Weights of a small model that answers yes/no questions on an image's attributes.
Model: 7.37M parameters, encoder arch fnet, encoder norm rmsnorm, encoder activation star_relu, fusion encoder layers 8, fusion encoder activation relu.
Training: muon at rate 0.0096, 29700 steps, batches of 128.
Data: trained on photos of arthropod specimens (BIOSCAN-5M), 19.5 epochs.
Rows from block 3 of the image encoder of a small model that answers yes/no questions on an image's attributes, named by matrix and row number. Rows with one number belong to one neuron. Each number is 500 + 50 x the weight over its row's rms, rounded and kept within 0 to 999. All counts start at 0. Numbers have three digits each.
After each neuron's rows are labels from the 100 images, of 14976, where the neuron reaches its highest value: "top examples" is what is common among them; "patch colour" is the nearest of a few named colours to the mean colour under the peak. Only what is clearly more common there than usual is listed. The data: photos of arthropod specimens (BIOSCAN-5M). In brackets: how many of the 100, against the usual share in percent.
# fc1: MLP up (encoder.blocks.3.mlp.fc1.weight, 1024x256), inputs 104-155
# fc2: MLP down (encoder.blocks.3.mlp.fc2.weight, 256x1024, transposed), outputs 104-155

fc1.156:518457519489561578561600478448571500570492594435507487590522515482420472560521553592450578429455485570577519509427451568515473533601466497468474573426516490
fc2.156:485484517460514579504404439521543456484430413447448535479571539458457621538401560483473604433524454473452576482525454622399475439561471447503515495540401607
top examples: order Hemiptera (76 vs 11.3); family Cicadellidae (30 vs 1.1)
patch colour: grey (60 vs 8.9)

fc1.257:508458485545480552550545506505460470563503571525474564527549485462501454481461561563524532540549530518500555496518534622383509498515470468512539583470494473
fc2.257:474387519468537585476496511538477511569430453433593537525483595496535404575535504388499515432475575511461563501519532528502411527554576466457537496544428571
top examples: order Hemiptera (85 vs 11.3); family Cicadellidae (36 vs 1.1)
patch colour: grey (61 vs 8.9)

fc1.334:450632376497514521519538508449524467538539482577473468633521392523424503496482416520505469487415465484423520487544524470506503491482471507454488457551464544
fc2.334:575387592470529479467535510582514511552555419520458481506575485536494591464525500498486521409537501527564499520499474515508461646514534452521517494530509472
top examples: order Hymenoptera (45 vs 20.5)
patch colour: brown (56 vs 2.6); grey (33 vs 8.9)

fc1.639:612511523498528504478501519626475548503478520529448432503496566552500545369515523457474507543473418571475543560525549522501507452560443561459608514518557476
fc2.639:435455378454518437565535490438552507502514522475397465471509523440433514507501449579500482513517400561497487475517465520529501489535479583464488497554517493
top examples: order Hemiptera (53 vs 11.3)
patch colour: grey (57 vs 8.9)

fc1.559:437445459461506504544444507525574505459603463460562557523426460505504578498545490551455437491448468539496494451523562555570456574495500567458430475524528596
fc2.559:432529480477470454568562566512458517446433580543508536514479549413562569364456457485483530542538398522471508515495449528537563522564470536522499441423499454
top examples: order Coleoptera (97 vs 16.8)
patch colour: brown (100 vs 2.6)

fc1.658:563463488521612567571413421459525534537580493384466480505600446505484531502492592567487546529485504528556452449455481575489503505599480583358439430471531461
fc2.658:512490507460582531509525509536442437481483492424423465372448487496487555456476524432494502469531411550442546400613544540526500469599466486507460525570432496
top examples: order Hemiptera (28 vs 11.3)
patch colour: grey (88 vs 8.9)

fc1.154:552641447586561480408460510403495527476455472447544478550468506452511530483440570537559511474550482490425488481458475549433412441584456468554486495476463542
fc2.154:546563567573556470419435452463500514443505564470566507425567477426403448471466446583559515446542463509470487472542507542521604441544470546490528458477533577
top examples: order Hemiptera (75 vs 11.3); family Cicadellidae (38 vs 1.1)
patch colour: grey (49 vs 8.9)

fc1.752:573478375475440428478485450453549510536441529453492480453572474506516554508504379482454565566506472553524581557563511500539514529509497469508406571496436495
fc2.752:506409552478456531486460571540405520613589463601539441541487507445548467525513503576471495541435467457467509502535512501590458561504485491555502455596541444
top examples: order Lepidoptera (38 vs 7.3)
patch colour: grey (71 vs 8.9)

fc1.111:499497485440531654527480516397457380523417558503483457510524440409488478407682517459594470527480469541405601630488551522496514566506410487492500448412544468
fc2.111:534469424484504463484524464516496487404510475599526437502603533442482537532434550573496527520536482539554550496471546487554489483524434564507520526534436464
top examples: order Hemiptera (36 vs 11.3)
patch colour: grey (55 vs 8.9)

fc1.307:531501562464504508553484521449489499484535660602553475441518469483543568519460416553515579562550408450391502498553554478512555462458446533542531511520480495
fc2.307:502505470531536529410454613543440475408503495418487418551496499538495523422543362495494406520439474476544523367577415545537473484546482515565529472502500552
top examples: order Diptera (66 vs 30.6)
patch colour: brown (91 vs 2.6)

fc1.67:515551512467555518500482531447527615431537532512500542491523479518413562451497400464496628499559477448465524495524554409457369484444533416518425456488562556
fc2.67:584526458498373593545463515484580527488541568463565497541519471468565481439541489502475468507515487477539437393409534475544434502521516438485435434565496569
top examples: order Diptera (63 vs 30.6)
patch colour: grey (94 vs 8.9)

fc1.436:517498403454572571520514466473535591568385557538471449397500476353461497551495582470501453605450473493493502527561527546477566521579500510452433431489471452
fc2.436:502514501502535477531559554465437484366485533481566404601563469525471564551476475532446484585529522513522469393511499565512428510461502567502482470518494528
top examples: order Coleoptera (94 vs 16.8)
patch colour: grey (82 vs 8.9)

fc1.591:406537534548456451485519468560465604500618397497563508501511544505507502534493472603454445479456576529455552464463468454490439555474448567436417546473498454
fc2.591:511448428616469586534479461531474348483516579484515457399482503594546452478547572490532494536495474446443459467617533425556487436505571499468502488524446564
top examples: order Lepidoptera (36 vs 7.3)
patch colour: pink (88 vs 57.8)

fc1.204:490467553533459565471531487469502605454428515497480521485388479539466602485481460559510491465530582580585555539528497534415500418630498451526424425451471488
fc2.204:487517431502493408477421452454545464480480522493476552556551501385494532588515468441452500571495466474456537533500501538454473433504512521423597450487565478
top examples: order Coleoptera (60 vs 16.8)
patch colour: grey (85 vs 8.9)

fc1.637:502608475519461471535468498500461415421464448444554355433522554506462486457534509481596520560546451523442568525508474550497449537516463539517521436540543607
fc2.637:553486525530440491493376386422521501546479461538514527521444541490421455589445468529441520589504394446551444456430507536613419577526534450538558497514594596
top examples: order Hemiptera (40 vs 11.3)
patch colour: grey (56 vs 8.9)

fc1.604:606465491519509460605551480485493503494565545374494516470485370452504508530510524490509473456498578520522450447504519522479521463558507509455446448486480423
fc2.604:543515485478513522555442431494427465498564465400338546437518534494504567526535571488543526480570434551514594439526525543548450467582531523560469468515549500
top examples: order Coleoptera (57 vs 16.8)
patch colour: brown (62 vs 2.6); grey (28 vs 8.9)

fc1.280:580503547556545491489477486430453419434618551495553512572573409539534424564425567524555548535564538433471487499506473515508458521610504551477404529543502543
fc2.280:482539485579495434512488494516545501520453438495552530514502537439447571440551461485397464464497392533536508429504520518514525488581443612527546510530548525
top examples: order Diptera (67 vs 30.6)
patch colour: grey (90 vs 8.9)

fc1.87:438544498533432459478558499521490375544495539499574510483469493453554531471536475476469433512513579513476474412387596465554489477528592550490505403497520452
fc2.87:518498605512453562488487512516478541493540469585530623456479545500419499575486485498493493510535559531446530525424518570461519464505485559481548418521498488
top examples: order Diptera (68 vs 30.6)
patch colour: grey (100 vs 8.9)

fc1.653:490563475489482469469546578499525483547494461511443567476459465435542440439555520469471550461435469510459543550510536522500437572524389582504471461416516524
fc2.653:494431465508479392522483449532424495531517457573527450504522527612530341558533492472557495555523446421451477496549566602428495539558590451501513558644520466
top examples: order Hymenoptera (50 vs 20.5)
patch colour: grey (65 vs 8.9); brown (32 vs 2.6)

fc1.492:435489494518456510428430537532502498520472494510468432471507426498505578509433496522420553424472481369473481549487559533612448499472443482553406545536594462
fc2.492:580419494535524517509555463505553475531537587471513453556519518569470576576497509621464515514539450586537556420555408573519562555522462491527507534501532522
top examples: order Hemiptera (46 vs 11.3)
patch colour: pink (96 vs 57.8)

fc1.68:520515450530513605476524488508535490507493470600424493520591457528495477466563462548541592411517490498545470546333502547542361481564457478561452548503559571
fc2.68:503382496552431444500489509428593460451459450457624571487541422523497481501431506568391472551518387459416438539520537586587464468499562425477493484446495506
top examples: order Hymenoptera (51 vs 20.5)
patch colour: grey (60 vs 8.9)

fc1.754:475497473430476488478501524591516489469529377503439534472511529580417452522454490521455466417417368496481561425458573461539487495534614425507562482403520504
fc2.754:511441385608470543422510434454473583469499449537549515462538512494469477551566454480534503499530530519564409508469572575514482525517528528544500423555505486
top examples: order Coleoptera (41 vs 16.8)
patch colour: brown (94 vs 2.6)

fc1.494:433516358510596468559582441444479556519439523531503482513514481415460509485465503482533580461533540438467618511545547529453514574573526556529569502478414464
fc2.494:501491556450504422566423513455461493634579500503489491529552539446517425529429383567500467512448440518486462450488446494562467528566441506482473503532445468
top examples: order Hemiptera (54 vs 11.3); family Cicadellidae (33 vs 1.1)
patch colour: grey (64 vs 8.9)

fc1.253:560562502453563460539515495609499482557438492575456451527486527495379526520501493495542529542553450483554495517601504587505462515493560463466467538491523584
fc2.253:507538435565541479514539493479484562476496490456549459528458509489461582418521429497558476506446549467535457548414452453557523460484448524599520411515468575
top examples: order Diptera (76 vs 30.6)
patch colour: brown (59 vs 2.6); grey (41 vs 8.9)

fc1.612:484450511443512552558383460566552489457457523545505525511489480457536524521548529535474447499498445535415467482479526587476524593491504439446519381548430457
fc2.612:556508498505480517492561482559509461537437441488542418452498517499407557504555458460460525492417578515495461525571500469434474455572494545538503584428577522
top examples: order Coleoptera (72 vs 16.8); family Throscidae (28 vs 0.8)
patch colour: grey (80 vs 8.9)

fc1.524:537459599468529445502458503538518495499448541552461578396490500470436403387508502405537554448454488460443535538420512470576485513445509590509510463545513529
fc2.524:619487529438495508526539478470556532531578528453464519485563511484509518518498498513536590499519558546469563489450528517489487487538520498588517554490390447
top examples: order Diptera (60 vs 30.6)
patch colour: grey (34 vs 8.9)

fc1.275:502498468578471545504531542420549414622571479548568444445480489525563501579543510511536569523484465501574430559524469491527442473565466452518383588500523497
fc2.275:477557553461444483553453511577555480449485482492555490482484567488446544345479550595369464490588547468472530487612504607530566569522589437526572515540545470
top examples: order Hymenoptera (42 vs 20.5)
patch colour: grey (43 vs 8.9)

fc1.19:507505521443453495462525478504445451530521463548499522431514571521532456502535452421470512437516540460448591485520499545514548558522414492508505453557602471
fc2.19:493573505555473514549482458510590412535564361511506489486443468509436461545482470574472414551521501483487501411462466569392488502471501580469441446519559512
top examples: order Diptera (63 vs 30.6)
patch colour: grey (87 vs 8.9)

fc1.162:502525402429492433525530421482418468463511500483494553523457428597508463487490485579455539474446539575573574519432441513442472483514544487414530498509496456
fc2.162:557443546548510446559528536493548557580468534585490541510535502416556532480498548467449452492587472514421481520526534486516454549517457506588436519561434516
top examples: order Hymenoptera (43 vs 20.5)
patch colour: grey (71 vs 8.9)

fc1.272:482406471455549488501500555475482476528600552598531566442585458580512445441567520532543529457526430562398505524467490549481448565503524558598500504513538510
fc2.272:511518566456550460561513473475537574433489500465529493561439597484400471557421505475449482496502516510427576507421585574543493564498576476514480551505529422
top examples: order Diptera (73 vs 30.6)
patch colour: grey (76 vs 8.9)

fc1.109:412544469534478555489480495479441420515486483510537541495484564525463411453457467532472498481609586508579481485455531519432534485441498554553539469577538447
fc2.109:476431551480436563468477392462482475443480451564532509493498467541510467527437478548463529523538510485572474518510493574452504564541427433558545390479541550
top examples: order Diptera (64 vs 30.6)
patch colour: grey (97 vs 8.9)

fc1.660:528560501525524508567509425527458479561512491465543387566467465531469463460535507450522443604493479468490538553494471430600421538538554572543545549508525427
fc2.660:529469456583573434492467489501414524517447548479452405544484556472452442446434511448514577494562356559456468480464570466453501477517491575501517518536556616
top examples: order Hemiptera (40 vs 11.3); order Coleoptera (37 vs 16.8)
patch colour: grey (56 vs 8.9)